Weights of a small image deblurring model: 6.49M parameters.
Rows from block 2, named by matrix and row number. Rows with one number belong to one channel. Each number is 128 + 32 x the weight over its row's rms, rounded and kept within 0 to 255. All counts start at 0.
# convs0: first 3x3 conv (model.mid.0.convs.0.weight, 288x288x3x3), inputs 270-287, a 3x3 kernel for each
# convs1: second 3x3 conv (model.mid.0.convs.1.weight, 288x288x3x3, transposed), outputs 270-287, a 3x3 kernel for each
convs0.265 [177 142 128 197 133  57 114 157 134 180 141  90  64 101 182 176 128 127 127 132 121 175 121 153 109 164  81 156 101  92 112 122 144 139 175 100 139 146 153 161 104 112 134 136 123 128 124 135 124 112  80  78 103 192 167 139 121 175  95 102 116  93 159 122 129 149 220 144  41 124 155 156 122 116 134 155  72 128 147 150 153 121 133 126 150 129 139 102 147 153 157 143 144  50 148 203 156 142 165 144 122 113 144 112 144 168 103 111 134 107 121 156 195 124 139  98  80 118 112  88 151 156 199 127  93 191  90 112 128 104 112 134 133 121 107 143  90 133 136 139 132 149 135 111 139 133 144 142 135 101 135 149 156 146 153 145 107 119 126 111 130  97]
convs1.265 [156  79 122 169 164 104 123 107  98 125 100 116 141 133 179 192 127 113 130 111 140  80 169  53 162 117 127 142 189 160 103 122  97 142 144 138 107 134 120 140 117 206 160 131 129 110 101 100  91 138  71 112 148 130 150 135 144 107 165 183 123 111  88 105 129  97 131  89  74 145 129  99 129 160 110 139 125 109 143 133 128 131  72 189 117 148  87 139 126 154 139 133 135 172 114  73 138 111  77 106  98 127 109 117  78 129 142 100 139 123  97  83 130  94 125 111 113  66 167  57  67 140 138 125 103  97 121 147 123 180 172  62 150 115 126 104 181 159 168 106 110 101 156 156 145 135 131 114  50 135 124 131 105 161 171 182 163  28  60 161  88 137]
convs0.266 [143 156 135 153 135 175  77 173 150 115 161 141  91 126 182 107 101 144 124 135 107 101 121  84  96 118 117 143 171 122 158 155 104 160 214 140  69 107 110 189 229 102 123 151 177  82 112 165  83 154 108  73 134 159 104 181 145 109 152 157 164 134 109 111 141 113 142  76 238  80 141 157  95 177 148 203 130 155 140 170 132 155 138  82 135 103 140 166 160 127  92 125 114  37 132  96 100 174 103 148 135 126 132 119 107 100 156 154 112 163 132 164 131 176  84 114  79 118 114 110 104 175 156 138 183 105 156 116 140 126 124 172 124  90 150 183  99 133 168 154 125 125 155 178 111  98 132 120 195  66 126 173 133 135 199 156 112 201 157 160 174  96]
convs1.266 [101 125 167 180 157 147 151 154 129 133 179 150 107 166 137 136 189 163 109 129 122 124  43 150 170 124  96  25 191  27 108  70 121 149 149 149  95 148 185  68  59 149 128  95 151 129 182 143 128 138 177  87  99 165 147 122  90  97 153 166 145  89 143  93 171 142  69 154 111 136 167 173 124 153 124  95 133 142 119 158  90 137 195 139 128 149 126 115 124 140 108 129  79 153 150 141 141 133 204  95 106 109 157 110 113 134 154 163 145 151 158 109 123  52  78 131 125 129 147 113 113 132 140 119 183 120 114 190 116 155 154 103  92 184  97  75 124 147 174  88 156 140 145 121 117 123 106 164  82 120 128 109 118 175 112 146 107 133  79 123 158 159]
convs0.267 [140 130 108 130 102 134 114 158 121 107 122  90 100 150 107 141 156 124 160 151 111 116  86  97  70 176  96 150 102 169 110  89 154 148 175 140 151 154 119 158 119 120 116  69 167  93 104 107 124 127 137 127 176 128  54 175 118  80 146  48 105 109 106 124 122 129 166 104 228 171 114  69 160 115 105 140 100 162 124 146 172 105  71 140  87 166 125  91  75 164 154 101  81 139 174 131 160  92 119  92 135 124 226 127 113 164 139  95 104 157 108 124 142  87 107 110 138 153 141 179 152 123 107 124 119 103  99  58 107 110 173  67 164  99 118 137  46 147 157 135 159 183 143 140 148 117 156  84 156  77 164 127 123 169  87 104 116 119 113 101 148 126]
convs1.267 [130 112 156 127 123 162 117 155 173 204 112 131 163 138  93 165  97 155 132  87  72 198 206 186 150 126 164 117 165  78 113 138 149 119 179 129 156 199 134 127 102 178 127 175 198 151 162 157 110 129 125  90 111 204 160 182 138 158 130 132 111  73 180 143 121 120  87 137 102 157 111 123 115 123 131 157 121 128 151 132 137 131 250  65  99 128 139 146 208 165 135 147 118 130  85  96 186 149 122 152  97 175 147 164 162 137  92 171 147 103 112 172 139 100 142 186 160 115 155 114 156 124 144  82 156  87 126 130 112  88 112 185  83 119 146 185 165 101  44 132 124  93 233  96 130  86 146 183 183 184 140 117 126 137 100 181 162 116  87 121 115 147]
convs0.268 [109 113 166 125 171 118  75 154 114 139 120 163  99 145 160 102 131 143 105 153 123 129 136 149 145 123 121 129 130 145 138 179 116 143  80 108 110 126 127 161 153  90 127 157 140 127 122  75 134 129 149 110 178 136 122 160  87 113 147  97 146  65 143 126 130 129  97 129 113 144 166 139 142 122 113 119 140 134 110 177 120 125 178 148 132  74 176 118   0 163 110 112 128 195  84 123 138  94 111 123 111 129 124 135 106 120 133 104  68 109  80 137  87 146 130 126 109 102 143 160 134 163 120 159 107 188 185 135 140 119 195 152 102 108 151 110 165 151 126 124 102 150 110 143 168  58 119 169 145 178 122 123 139 133 130 127  81  54 108 146 141 119]
convs1.268 [169 188 152 148 140 136 134 171 165 152 196 179 129 153 127 140 138 152 137 114 129 141 161 140 160 121 115 138 109 174 101 134 135 121  76 152 136 174 105 163 182 156 150  91 133 148 128 133 121 158 116 133 195 161  82 133 139  82 158 102 134  17 151 124 127 140 139 101 109 101 118 120  83 106 145 101 116 145  78 145 111 137  97 111 134  38 118 140 175 122 136 119 114 143 117  92 116  98 114 141 136  87 142 155 121 141 166 130 139 224 103 143 162 136 166 191 166 157 139 103 127 170 158 152 196 196 148 127 150 169 103 105 106 214 157 122 123  97 120 117 119 143 186 127 144 177 144  95 216 127 116 205 112 113 125  99  96 125 109 172 143 136]
convs0.269 [124 112 133 127 143  94 159 158 164 124 111 108 122 139 151 142 138 121 147  93  95 181 118 101 149  82  76  90  87  89 137 154 112  60  88 137  82  91 150 138 131 124 173 117  84 111 118 122 146  89 153 113 110 160 126 135 133  69 141  91 102 120  75 121 101 152  83  98 121 140 144 130 155 153 146  78 129 148 149 104 103 118 115  94 157 113 115 170 103 169 162 186 102 133 112 159 154 114 104 139 151 138 141 166 127 140  73 107 152 111 141 135 171 169 145  99 148  93 130 145 136 124 132 144 132  83 155 115 148 142 137 149 182 141 233 139 137 154  78  78 153 152 135  97 136 128 162 152  66  94 202  85 202 139 148 121 191  68  49  86 150 129]
convs1.269 [111 126 128 157 107 122 114 130 114 154 133 197 119 127 137 143 176 178 118 118 157 131 125 124 181 109 111 146 160 149 133  80  61 159 144  91  94 103 171 125 102 123 127 155 188  68 125 106 119 180 163 158 153 153 160 127  89 131 104 165 139 154 160 108 120 117 188 114 171  84 108 133 160 104 135 188 140  90 173 203 137 146 158  89 158 155  93 101 125 148  87 151 175 104 132 109 127  66  93 103 165  90 149 110 113 105 151 137  72 102 101 147 129 126 146 177  66 110 131 105 116 164 111 159 131  89  85 167  71 120 102 162 141  78 182 116 115 124  96 183 143  91 127 146 114 113  92 126 115 164 113  95  97 110 141 155  74  52 116 149  94 148]
convs0.270 [180 103 151 118 158 159 166 122 158 135  99 148 146 167 159 100 129 113 137 121 108  49 105 168 113 169 151 117 117 141 136  86 111 106 131 145 104 145 141 147 133 130  93 172 140 112  98 114  70  97 126 114 126  94 166 114 121 201 173 132 145 151 122 147 153 100 136 130 116 108 102  76 142 134 132 138 129 141 115  62  98 143 162 183 107 119 122 132 103 148  61 133 165  34 141 133 176 126 109 106  95 141 123 163  95 139 142 137 154 137 158 156 119 126 123 137 120 157 208 135 109 191  93  94 143 134 182 145 123 183  91 127  91 146 181 120  86  77 124  93 106 108 151 134  61 155 109 170 182 112 123 184 137  56  86 170  77 159 114 146 113  70]
convs1.270 [ 73 146  83  94  48 109 109  81  97 122  96 129  71 111 109 107 152 136 135  48 150  74  86 189  72 113 132 125 120 130 147 185 134 184 126 136 180 101 151 140 187 124 123 210 123 145 126  95  63 144 109  98 155 138 129  78 139 185 147 101 187 169  82 187  72 135 100   6 124  97 111  78 153 127 111 127 128 139 106 145 152 106  72 158 134 170 149 116 135 130 175 128  83 132 128 135 118 130 203 150 136 142 150 144 118 126 155 132 117 102 117 134 181  93 116  92  97 142 157 123 143 125 115 104 115  59 104 101 128 102 101 107  39 159 121 162 111 148 183 178 123 156 186 203 140 119  70 112 165 140 114 136 179 174 128 149 216 127 168  63 159 134]
convs0.271 [126 113 137  89 111 104 131 124  89 141 127 140 160  91 163 147 112 115 138  91 150  97 146 107 113 103 143  95 176 145 157 130 150 175 167 124 122 103 106 126 147 141 148 141 142 162 140 138 110  37 139 118 121 124 158 125 106  69 199  65  93 109 155 124 138 107 151 108 115 112 136  85 148 120 140 150 129 115 103 105 134 139  45 133 104  92 106 119 192 136 101 172 149 125 156 192  94 104 139  77  96 146 127 108 154  69  95 115 118 100 181  87  74 125 153  74 127 122 138  98 138 114 149  98  95 119 178  26 145 103  73 120 111 180 136 114 131 113 117 159 118 140 132 120 106 123 160  93  61 124 134 115 104 155 131 144 169 146 100 108 144 116]
convs1.271 [134 113 147 164 169 103  72  92 122 155 129 117  88  72 118 108 163 124 129 123 115 139 109 153 135 170 131 107 117 143 116 113  94 113 105 170 147 108 139 137 150 105 152 121 114 168 179 115 130  80 140  89 121 121  99 249 101 142  30 202 105 193  76 124 102 154 143 142  89 121  97 130 145 119 151 150  98 153 139 174 135 140 150 170 127 171 123 145  78 145 141 106 163  69 106 109 146 119 164 138  96 119 121 178 164 120 115 188 125 176 142 119 167 143  99 157 132 120 147  96 104 190 186 145 119 149  97 205 135 131 104 123 111  85  96 139 107 166 126 178 185  95  77 151 115 129 109 136 213 142 157 103 116 138 114 105 165 156  93  89 116 122]
convs0.272 [125 130 126 168  96 161 146 176 173 109 146 115 137 109 122  89  97 161 129 101 135 160 155 151 121 125 147 131  66  95 112  74 101 118 141 145 131  88  62 112 150  80  98 145 118 103 119 148 145 139  78 103 131 135  82 151 115 166 158 127  81 142  75 145 109 115  77 152 116 141 116 171 165 146 137 131 134 109 137  78 109 115 132 108  87  90 164 107 204 150 114 109 138 158  90 121 185  91 111 142 103  71 126 123 138 116 124 106 147 139  85 137 180 186 106 171 110  92 113 160  88  80 171 147 151 159 116 141 138  83 125 141 122  87  47 109  78 156 119 116 137 172 138 104 144 110 131 150  94 129 117  80 149 112 105 143 146  93 171 119 139 135]
convs1.272 [107   9 100  74  86  62 107  87 103  84 142 121 123 145 148 145 131 143  86 120 117 142  85 120 114 129 138  83 116 142 170 149 156 168 131 113 127 124 103 112 134 141 104 183 111 193 121 137 146 139  99 133 218 176 220 148 146 121 149 129 160 105 195 111 139  82 172 113 141 114 164 142  88 145 159 122 141 148 147 114 122 132  88 145 123  91 130 114  83 140 142 120  67  96 162 116 148  95 116 178  76 149 158 178 123 196 159 144 159 136 100 136  99 138 157  81 111  74 106 124  71 163 199 155 154 155 119 132 104  88 111  95 113  75 108 160 124 132 127 118  94  61 128  98  77  93  86  47 126 117  86 172 117 157 145 154  87 147 107  15 122 161]
convs0.273 [134 136 132 149 125  88 144 132 139 138 114 129 114 177 144  99 102  96 128 108 133 138 166 175 104 138 134 144 172 144 118 124 119 128 159  97 158 198 195 195 118 255 146 139 211 147  94 116 167 123 111 119 104  73  96 148 133 147 134 168 113 123 142 140 105  91 106 117 135 117 105 134 151 141 133 110 172 120  95 124  95 147 141 103  69  94 170 111  79 103  89 137 132  95 126 120 114 118 125  99 144 140 159 165 123 100 113 129 102 120 139 163 123 100 135 145 144 163 143 132  95 113 163 143 172 121  96 116 111 120 202  82 135 141 101 120  94  91 130 123 132  96 128 156 118 160 143  96  40 166 155 112 130 140  88 145 144  90 123 136 135 122]
convs1.273 [160 118  62 136 135  81  85 134 111 152 127 134 138 106 139 117 149 149 150 203 122 169  93 100 132 129 112 136 111 125 118 156 150 130 148 158 165 147 156 187 114 116 175  96 152 112 113 129 165 123 117 142 167 119 133 119 147 118 145 144 110  73 131 112 174 142 141 162 153 104 133 187 114 118  92 100 140  82 111 126  98  93 150  82 124 145  87 130 145 128 134 134 162 127 138 167  99 136 159 105 100 134 145 100 128 119 121 140 134  77 112 126 144  96 127 160 118 161 160 156 111 149 156 149 184 155  77  75  79 113 103  86  43  98 108 171 159 137 146 193 164 167 168 163 186 168 134 143 255 187 182 206 149 132 138 121 130 169 101 150 172 145]
convs0.274 [143 104 117 130  82 146 128 109 127  79 169 169 141 106  96 116 149 157 110  74  74 112 143 161 167 110 126 157 194 160 131 131 144  77 178 133 122 149 133  80 149  81 132 122  92 160 146  99  83 106 129 103  75  97 187 238 126  72 118  82 114 196 135  99 148 101 100 125 161 107 173 129 128 151 107 128 176 145 100 126 101 193 151 167  87 113 154 111 174 167 118 157 145 126 147 135 112  84 131 116 134 111 124  91  72  98 104  98  93 110  88 126  91 111 128 120  95 124 191 124 125 181 175 139 186 170 167 194 112 146 186 112 108 148 159 128  90  84 133  68 159 149 156 147 105  49 126  64 121  88 122 103  84 122 147 134 138 123 149 112 128 117]
convs1.274 [ 94  97 119 126 121 127 111 183 144  94  88 183 178 158 100 110  93 192 154 159 127  93 102 105 106 122  97 154  51  89 113  82 155 113 182  45 111 116 141 157 128 111  85 141 159 129 140 118 109 117 107 148 203 203 185 229 141 109  94  70 121 100 124  78 102 159 137 117 110  82  93  73 146 102 198 122 115 156 136  94 135 133  83  78 106 166 113 119 145 135 177 156  98 127 145  91 113 109 118 148  81  79 115 107 160  88  88 134 131 123  79  94  84 129 117  95  84 116 158 105 154 123 110 137  78 106 178 140  37  74 137 216 169 121 124 100  99 123 159  76 167 209 122 104 125 150 126 137 138 148 161 146 174 120 140 142  99 148  99 105  60 132]