{
  "model": "image deblurring model",
  "dataset": "capsule endoscopy frames (Kvasir-Capsule)",
  "train_examples": 42238,
  "image_size": 32,
  "grayscale": true,
  "crop_scale_min": 1,
  "horizontal_flip": false,
  "color_jitter": 0.2,
  "task": "deblurring",
  "loss": "charbonnier",
  "arch": "unet",
  "norm": "groupnorm",
  "activation": "mish",
  "weight_standardization": false,
  "widths": [96, 192, 288],
  "blocks_per_level": 1,
  "block": "basic",
  "attention": false,
  "upsampling": "nearest_conv",
  "init": "trunc_normal_002",
  "residual_init": "none",
  "optimizer": "soap",
  "beta2": 0.99,
  "lr": 0.0023,
  "beta1": 0.95,
  "shampoo_beta": 0.99,
  "eps": 1e-08,
  "precondition_frequency": 32,
  "max_precond_dim": 1536,
  "merge_dims": true,
  "one_sided": false,
  "adamw_lr_other_params": 0.00076,
  "grad_clip": 5.0,
  "steps": 23200,
  "batch_size": 128,
  "epochs": 70.3,
  "lr_schedule": "cosine",
  "final_lr_fraction": 0.05,
  "warmup_steps": 460,
  "weight_decay": 0.04,
  "adamw_weight_decay_other_params": 0.05
}
Rows from block 3, named by matrix and row number. Rows with one number belong to one channel. Each number is 50 + 12 x the weight over its row's rms, rounded and kept within 0 to 99. All counts start at 0. After the name is the row's rms in percent of the matrix's.
# convs0: first 3x3 conv (model.mid.1.convs.0.weight, 288x288x3x3), inputs 287-287, a 3x3 kernel for each
# convs1: second 3x3 conv (model.mid.1.convs.1.weight, 288x288x3x3, transposed), outputs 287-287, a 3x3 kernel for each
convs0.15 104:82 85 94 22 38 45 41 53 33
convs1.15 098:49 46 40 62 69 46 32 31 37
convs0.16 101:59 46 60 98 61 63 31 51 57
convs1.16 101:43 66 46 74 52 41 46 46 42
convs0.17 099:53 52 67 53 35 66 40 54 44
convs1.17 094:46 64 55 51 53 57 26 49 52
convs0.18 098:41 52 72 58 99 67 29 49 45
convs1.18 094:63 42 86 16 54 55 59 79 55
convs0.19 102:33 50 60 43 22 52 40 37 51
convs1.19 102:42 57 53 11 75 76 66 41 52
convs0.20 100:41 64 68 41 00 59 61 59 34
convs1.20 100:36 55 55 60 49 45 32 43 58
convs0.21 107:60 43 58 43 45 43 37 28 52
convs1.21 101:60 56 47 37 62 47 63 66 45
convs0.22 103:42 36 56 49 32 51 52 68 50
convs1.22 108:49 66 56 70 67 58 51 68 66
convs0.23 090:50 53 58 47 85 39 44 49 50
convs1.23 092:67 50 50 68 21 08 44 41 19
convs0.24 094:60 67 56 59 52 55 53 52 50
convs1.24 106:53 55 56 47 53 55 40 40 57
convs0.25 101:50 34 28 61 50 93 56 54 59
convs1.25 099:47 63 43 18 48 49 63 55 46
convs0.26 090:43 55 33 42 58 34 60 50 37
convs1.26 092:41 62 38 31 36 53 29 40 43
convs0.27 093:55 52 65 55 16 35 62 33 66
convs1.27 090:57 48 45 56 64 46 53 65 60
convs0.28 112:45 59 53 46 48 58 27 60 58
convs1.28 106:57 41 52 16 72 32 50 52 42
convs0.29 096:46 39 49 35 37 48 61 48 79
convs1.29 095:52 55 48 64 61 49 53 61 52
convs0.30 093:53 48 72 84 47 49 51 57 54
convs1.30 090:59 34 33 80 72 60 50 35 58
convs0.31 100:49 57 44 64 62 42 55 49 35
convs1.31 100:53 47 63 58 41 36 59 62 45
convs0.32 100:42 46 42 81 86 82 39 45 32
convs1.32 094:46 52 50 40 47 53 69 61 63
convs0.33 107:52 51 61 64 70 05 50 50 58
convs1.33 108:38 64 41 93 37 56 46 61 59
convs0.34 102:52 47 36 47 55 31 73 56 67
convs1.34 095:55 57 42 64 64 56 52 55 44
convs0.35 098:38 56 40 39 64 53 41 60 50
convs1.35 094:53 46 82 38 60 57 65 66 51
convs0.36 102:55 18 48 66 45 68 65 28 58
convs1.36 098:36 50 43 70 57 65 53 73 63
convs0.37 096:38 40 53 54 67 57 45 52 57
convs1.37 091:44 71 61 36 69 37 61 51 37
convs0.38 100:52 62 47 38 41 54 53 51 50
convs1.38 107:28 44 50 53 45 48 47 30 34
convs0.39 089:42 46 78 46 35 38 54 23 65
convs1.39 095:28 53 53 38 52 60 36 63 50
convs0.40 098:37 47 52 26 60 72 47 52 70
convs1.40 102:43 54 30 66 51 70 37 39 56
convs0.41 108:53 42 49 65 42 99 39 44 52
convs1.41 110:55 40 45 29 45 63 38 49 61
convs0.42 102:28 46 42 67 77 88 20 18 45
convs1.42 097:32 58 51 67 30 37 54 51 53
convs0.43 084:59 62 34 41 49 79 34 34 51
convs1.43 079:29 56 43 58 29 57 61 31 49
convs0.44 107:39 73 57 45 45 61 60 48 51
convs1.44 103:50 77 60 31 57 60 54 48 55
convs0.45 095:42 27 46 71 42 46 51 51 58
convs1.45 096:48 58 44 44 48 58 51 48 48
convs0.46 103:70 54 43 62 50 53 35 50 49
convs1.46 111:42 59 45 39 60 28 49 40 53
convs0.47 100:49 29 41 23 56 70 39 57 39
convs1.47 099:35 56 81 64 58 36 62 51 52
convs0.48 098:47 45 49 45 43 62 50 43 46
convs1.48 096:49 49 64 41 56 46 59 59 51
convs0.49 103:44 45 34 19 82 63 69 67 38
convs1.49 100:48 51 32 54 42 57 49 41 51
convs0.50 093:60 43 70 53 61 61 53 54 55
convs1.50 093:38 57 62 67 48 54 50 44 52
convs0.51 098:29 57 45 40 75 40 52 48 46
convs1.51 101:67 48 50 35 31 48 64 52 57
convs0.52 098:41 50 52 50 74 43 33 57 52
convs1.52 093:23 57 60 42 48 47 35 51 51
convs0.53 094:57 34 50 60 47 57 57 24 37
convs1.53 092:64 60 59 59 64 48 56 70 53
convs0.54 114:53 45 61 71 99 81 49 47 46
convs1.54 109:52 40 57 10 34 47 21 57 39
convs0.55 096:42 43 30 46 61 59 54 69 52
convs1.55 095:53 33 57 44 63 56 66 57 48
convs0.56 093:40 50 70 53 61 71 51 36 56
convs1.56 102:37 48 57 36 64 43 44 60 52
convs0.57 105:72 56 41 41 69 55 51 43 52
convs1.57 104:63 36 51 36 47 49 48 66 29
convs0.58 111:47 55 62 54 57 50 59 65 61
convs1.58 127:59 38 42 31 48 52 63 56 51
convs0.59 093:64 60 56 72 46 44 63 51 41
convs1.59 093:49 64 53 50 53 78 47 41 32
convs0.60 084:45 73 54 48 60 60 55 41 63
convs1.60 080:39 74 59 34 46 43 50 39 57
convs0.61 115:38 35 47 05 72 54 51 52 50
convs1.61 111:49 57 38 72 52 52 46 60 51
convs0.62 103:66 41 62 71 76 40 47 65 59
convs1.62 099:36 46 39 50 32 21 39 48 52
convs0.63 106:42 49 50 22 86 46 62 38 40
convs1.63 102:49 48 57 52 65 40 46 52 46
convs0.64 103:54 43 61 65 10 56 46 24 46
convs1.64 096:43 77 44 35 48 14 37 51 50
convs0.65 097:59 57 58 56 60 60 49 63 52
convs1.65 096:41 58 46 54 44 40 73 40 44
convs0.66 100:51 33 60 36 52 55 45 63 60
convs1.66 098:59 69 66 57 43 56 46 55 44
convs0.67 098:77 71 33 61 44 51 53 46 41
convs1.67 097:45 56 56 50 70 42 56 49 52
convs0.68 098:45 51 67 99 57 56 34 48 54
convs1.68 098:55 46 59 43 51 29 57 33 56
convs0.69 105:60 56 50 70 67 51 47 38 60
convs1.69 108:32 34 46 36 36 51 64 49 50
convs0.70 099:53 52 43 43 47 53 54 61 56
convs1.70 103:68 29 50 54 65 58 55 55 45
convs0.71 097:63 60 42 48 56 58 52 36 68
convs1.71 093:50 48 43 69 44 57 51 57 39
convs0.72 089:36 68 28 48 75 59 41 40 62
convs1.72 088:38 50 58 49 44 47 50 68 58
convs0.73 089:38 44 58 91 52 74 52 35 33
convs1.73 086:27 43 32 54 54 65 49 47 67
convs0.74 090:54 50 46 46 48 53 39 50 57
convs1.74 087:28 67 58 38 46 51 30 48 62
convs0.75 092:45 48 41 67 85 99 47 49 50
convs1.75 093:48 43 62 34 37 71 61 52 48
convs0.76 098:49 66 38 35 57 65 54 68 67
convs1.76 097:54 39 69 48 39 49 72 34 35
convs0.77 085:67 22 54 42 70 57 54 42 56
convs1.77 087:65 70 62 53 37 44 58 67 54
convs0.78 083:52 55 34 70 44 37 59 88 75
convs1.78 079:29 45 69 45 53 48 58 63 56
convs0.79 092:44 61 39 28 75 58 65 42 42
convs1.79 094:52 56 19 45 48 57 56 60 55
convs0.80 098:35 46 29 58 50 59 49 46 42
convs1.80 097:40 35 36 36 48 44 60 51 48
convs0.81 099:53 52 40 29 25 42 39 73 53
convs1.81 097:47 54 45 36 48 55 26 47 34
convs0.82 087:36 48 42 28 72 54 26 93 57
convs1.82 086:44 38 57 26 65 60 58 44 67
convs0.83 107:46 43 57 41 82 62 49 32 53
convs1.83 105:37 58 67 78 39 29 46 57 46
convs0.84 081:38 61 57 36 58 43 62 56 57
convs1.84 082:67 62 66 56 76 58 49 40 63
convs0.85 104:56 48 47 53 43 40 72 48 67
convs1.85 113:51 59 58 56 53 57 65 63 57
convs0.86 099:44 35 39 70 71 50 33 57 55
convs1.86 107:59 58 54 61 49 44 37 58 62
convs0.87 110:58 50 47 67 39 37 47 62 45
convs1.87 123:52 53 49 48 62 50 41 45 63
convs0.88 094:43 37 58 52 41 50 38 56 46
convs1.88 093:54 70 68 57 51 59 46 26 55
convs0.89 099:42 36 46 88 57 40 47 61 44
convs1.89 097:30 41 55 60 55 47 72 59 58
convs0.90 086:46 64 52 72 59 69 45 65 58
convs1.90 085:55 39 60 63 34 37 57 36 43
convs0.91 093:74 49 49 32 14 50 53 37 45
convs1.91 102:57 53 42 56 42 70 46 59 44
convs0.92 101:74 42 50 77 51 62 44 57 40
convs1.92 104:45 56 44 84 46 60 55 56 72
convs0.93 088:50 42 48 34 42 56 58 47 62
convs1.93 084:60 60 34 36 45 51 51 58 53
convs0.94 086:55 56 55 43 73 34 38 49 45
convs1.94 079:36 45 63 45 51 51 50 45 27
convs0.95 080:41 45 53 74 54 44 34 68 65
convs1.95 080:38 51 49 60 55 57 45 62 58
convs0.96 091:60 61 40 66 90 57 67 80 58
convs1.96 104:30 54 51 14 81 41 35 53 59
convs0.97 112:65 43 52 64 47 56 45 63 58
convs1.97 109:50 30 59 40 52 58 52 45 49
convs0.98 087:58 67 52 66 54 77 37 74 57
convs1.98 089:31 37 67 54 70 16 49 46 49
convs0.99 098:47 67 43 29 76 69 56 23 63
convs1.99 090:35 57 57 40 35 72 41 51 45
convs0.100 099:63 60 53 68 80 57 39 33 50
convs1.100 095:52 65 44 57 50 47 41 55 45
convs0.101 093:49 43 64 47 81 36 50 50 40
convs1.101 091:58 54 40 45 30 72 50 62 60
convs0.102 102:52 55 45 51 59 31 62 58 47
convs1.102 105:56 49 51 69 51 49 56 43 46
convs0.103 111:42 71 53 53 48 49 46 42 40
convs1.103 114:50 54 60 44 37 56 42 32 50
convs0.104 101:50 35 35 70 14 25 44 74 45
convs1.104 091:72 48 44 55 33 26 74 54 55
convs0.105 099:55 45 68 51 55 41 55 33 76
convs1.105 096:54 69 45 49 48 37 48 52 19
convs0.106 100:49 47 51 12 59 38 55 57 50
convs1.106 097:29 50 35 63 66 66 38 24 51
convs0.107 122:48 34 67 62 38 85 62 51 62
convs1.107 119:37 51 31 69 56 46 28 60 50
convs0.108 122:58 44 49 44 24 38 60 65 46
convs1.108 121:25 38 45 51 52 39 58 50 31
convs0.109 111:56 32 45 61 60 42 61 64 73
convs1.109 107:40 32 69 54 60 34 63 56 62
convs0.110 110:57 22 40 73 47 58 42 65 71
convs1.110 122:35 46 46 39 53 59 62 60 44
convs0.111 100:46 52 60 66 63 54 52 53 50
convs1.111 097:52 52 46 54 67 51 47 62 59
convs0.112 098:67 45 31 21 55 33 50 51 34
convs1.112 100:49 27 35 41 51 61 53 54 36
convs0.113 103:33 45 67 55 61 30 42 25 17
convs1.113 095:49 63 61 59 61 70 48 54 44
convs0.114 093:51 49 70 73 64 27 50 40 48
convs1.114 090:44 63 50 87 36 41 66 68 60
convs0.115 110:55 47 45 52 57 42 52 51 41
convs1.115 102:44 47 51 75 51 53 36 30 45
convs0.116 099:58 50 44 49 65 78 50 56 67
convs1.116 097:42 62 57 66 26 44 60 44 54
convs0.117 089:52 49 29 62 33 68 59 57 73
convs1.117 087:40 56 72 63 29 43 41 49 55
convs0.118 108:42 52 49 48 45 52 56 49 53
convs1.118 110:44 56 52 58 35 50 33 44 52
convs0.119 116:55 41 42 50 68 50 48 55 49
convs1.119 115:64 55 46 37 72 47 48 42 59
convs0.120 103:49 37 52 46 53 45 45 75 36
convs1.120 102:41 42 61 71 48 41 52 54 40
convs0.121 097:55 53 48 55 36 51 44 63 57
convs1.121 099:49 41 35 46 69 53 46 46 42
convs0.122 101:56 58 51 57 31 68 42 56 43
convs1.122 097:54 46 43 47 55 62 56 60 62
convs0.123 086:53 56 42 51 33 65 61 51 66
convs1.123 085:60 53 36 41 55 47 62 38 42
convs0.124 113:56 50 50 32 38 15 40 58 55
convs1.124 118:43 55 42 50 49 41 50 61 54
convs0.125 080:68 50 33 54 62 87 46 52 63
convs1.125 076:62 60 54 41 46 61 37 47 36
convs0.126 109:55 57 53 85 00 66 39 44 62
convs1.126 109:67 46 53 76 75 49 41 41 59
convs0.127 091:54 26 37 64 60 26 32 42 41
convs1.127 099:33 57 37 61 48 36 45 35 46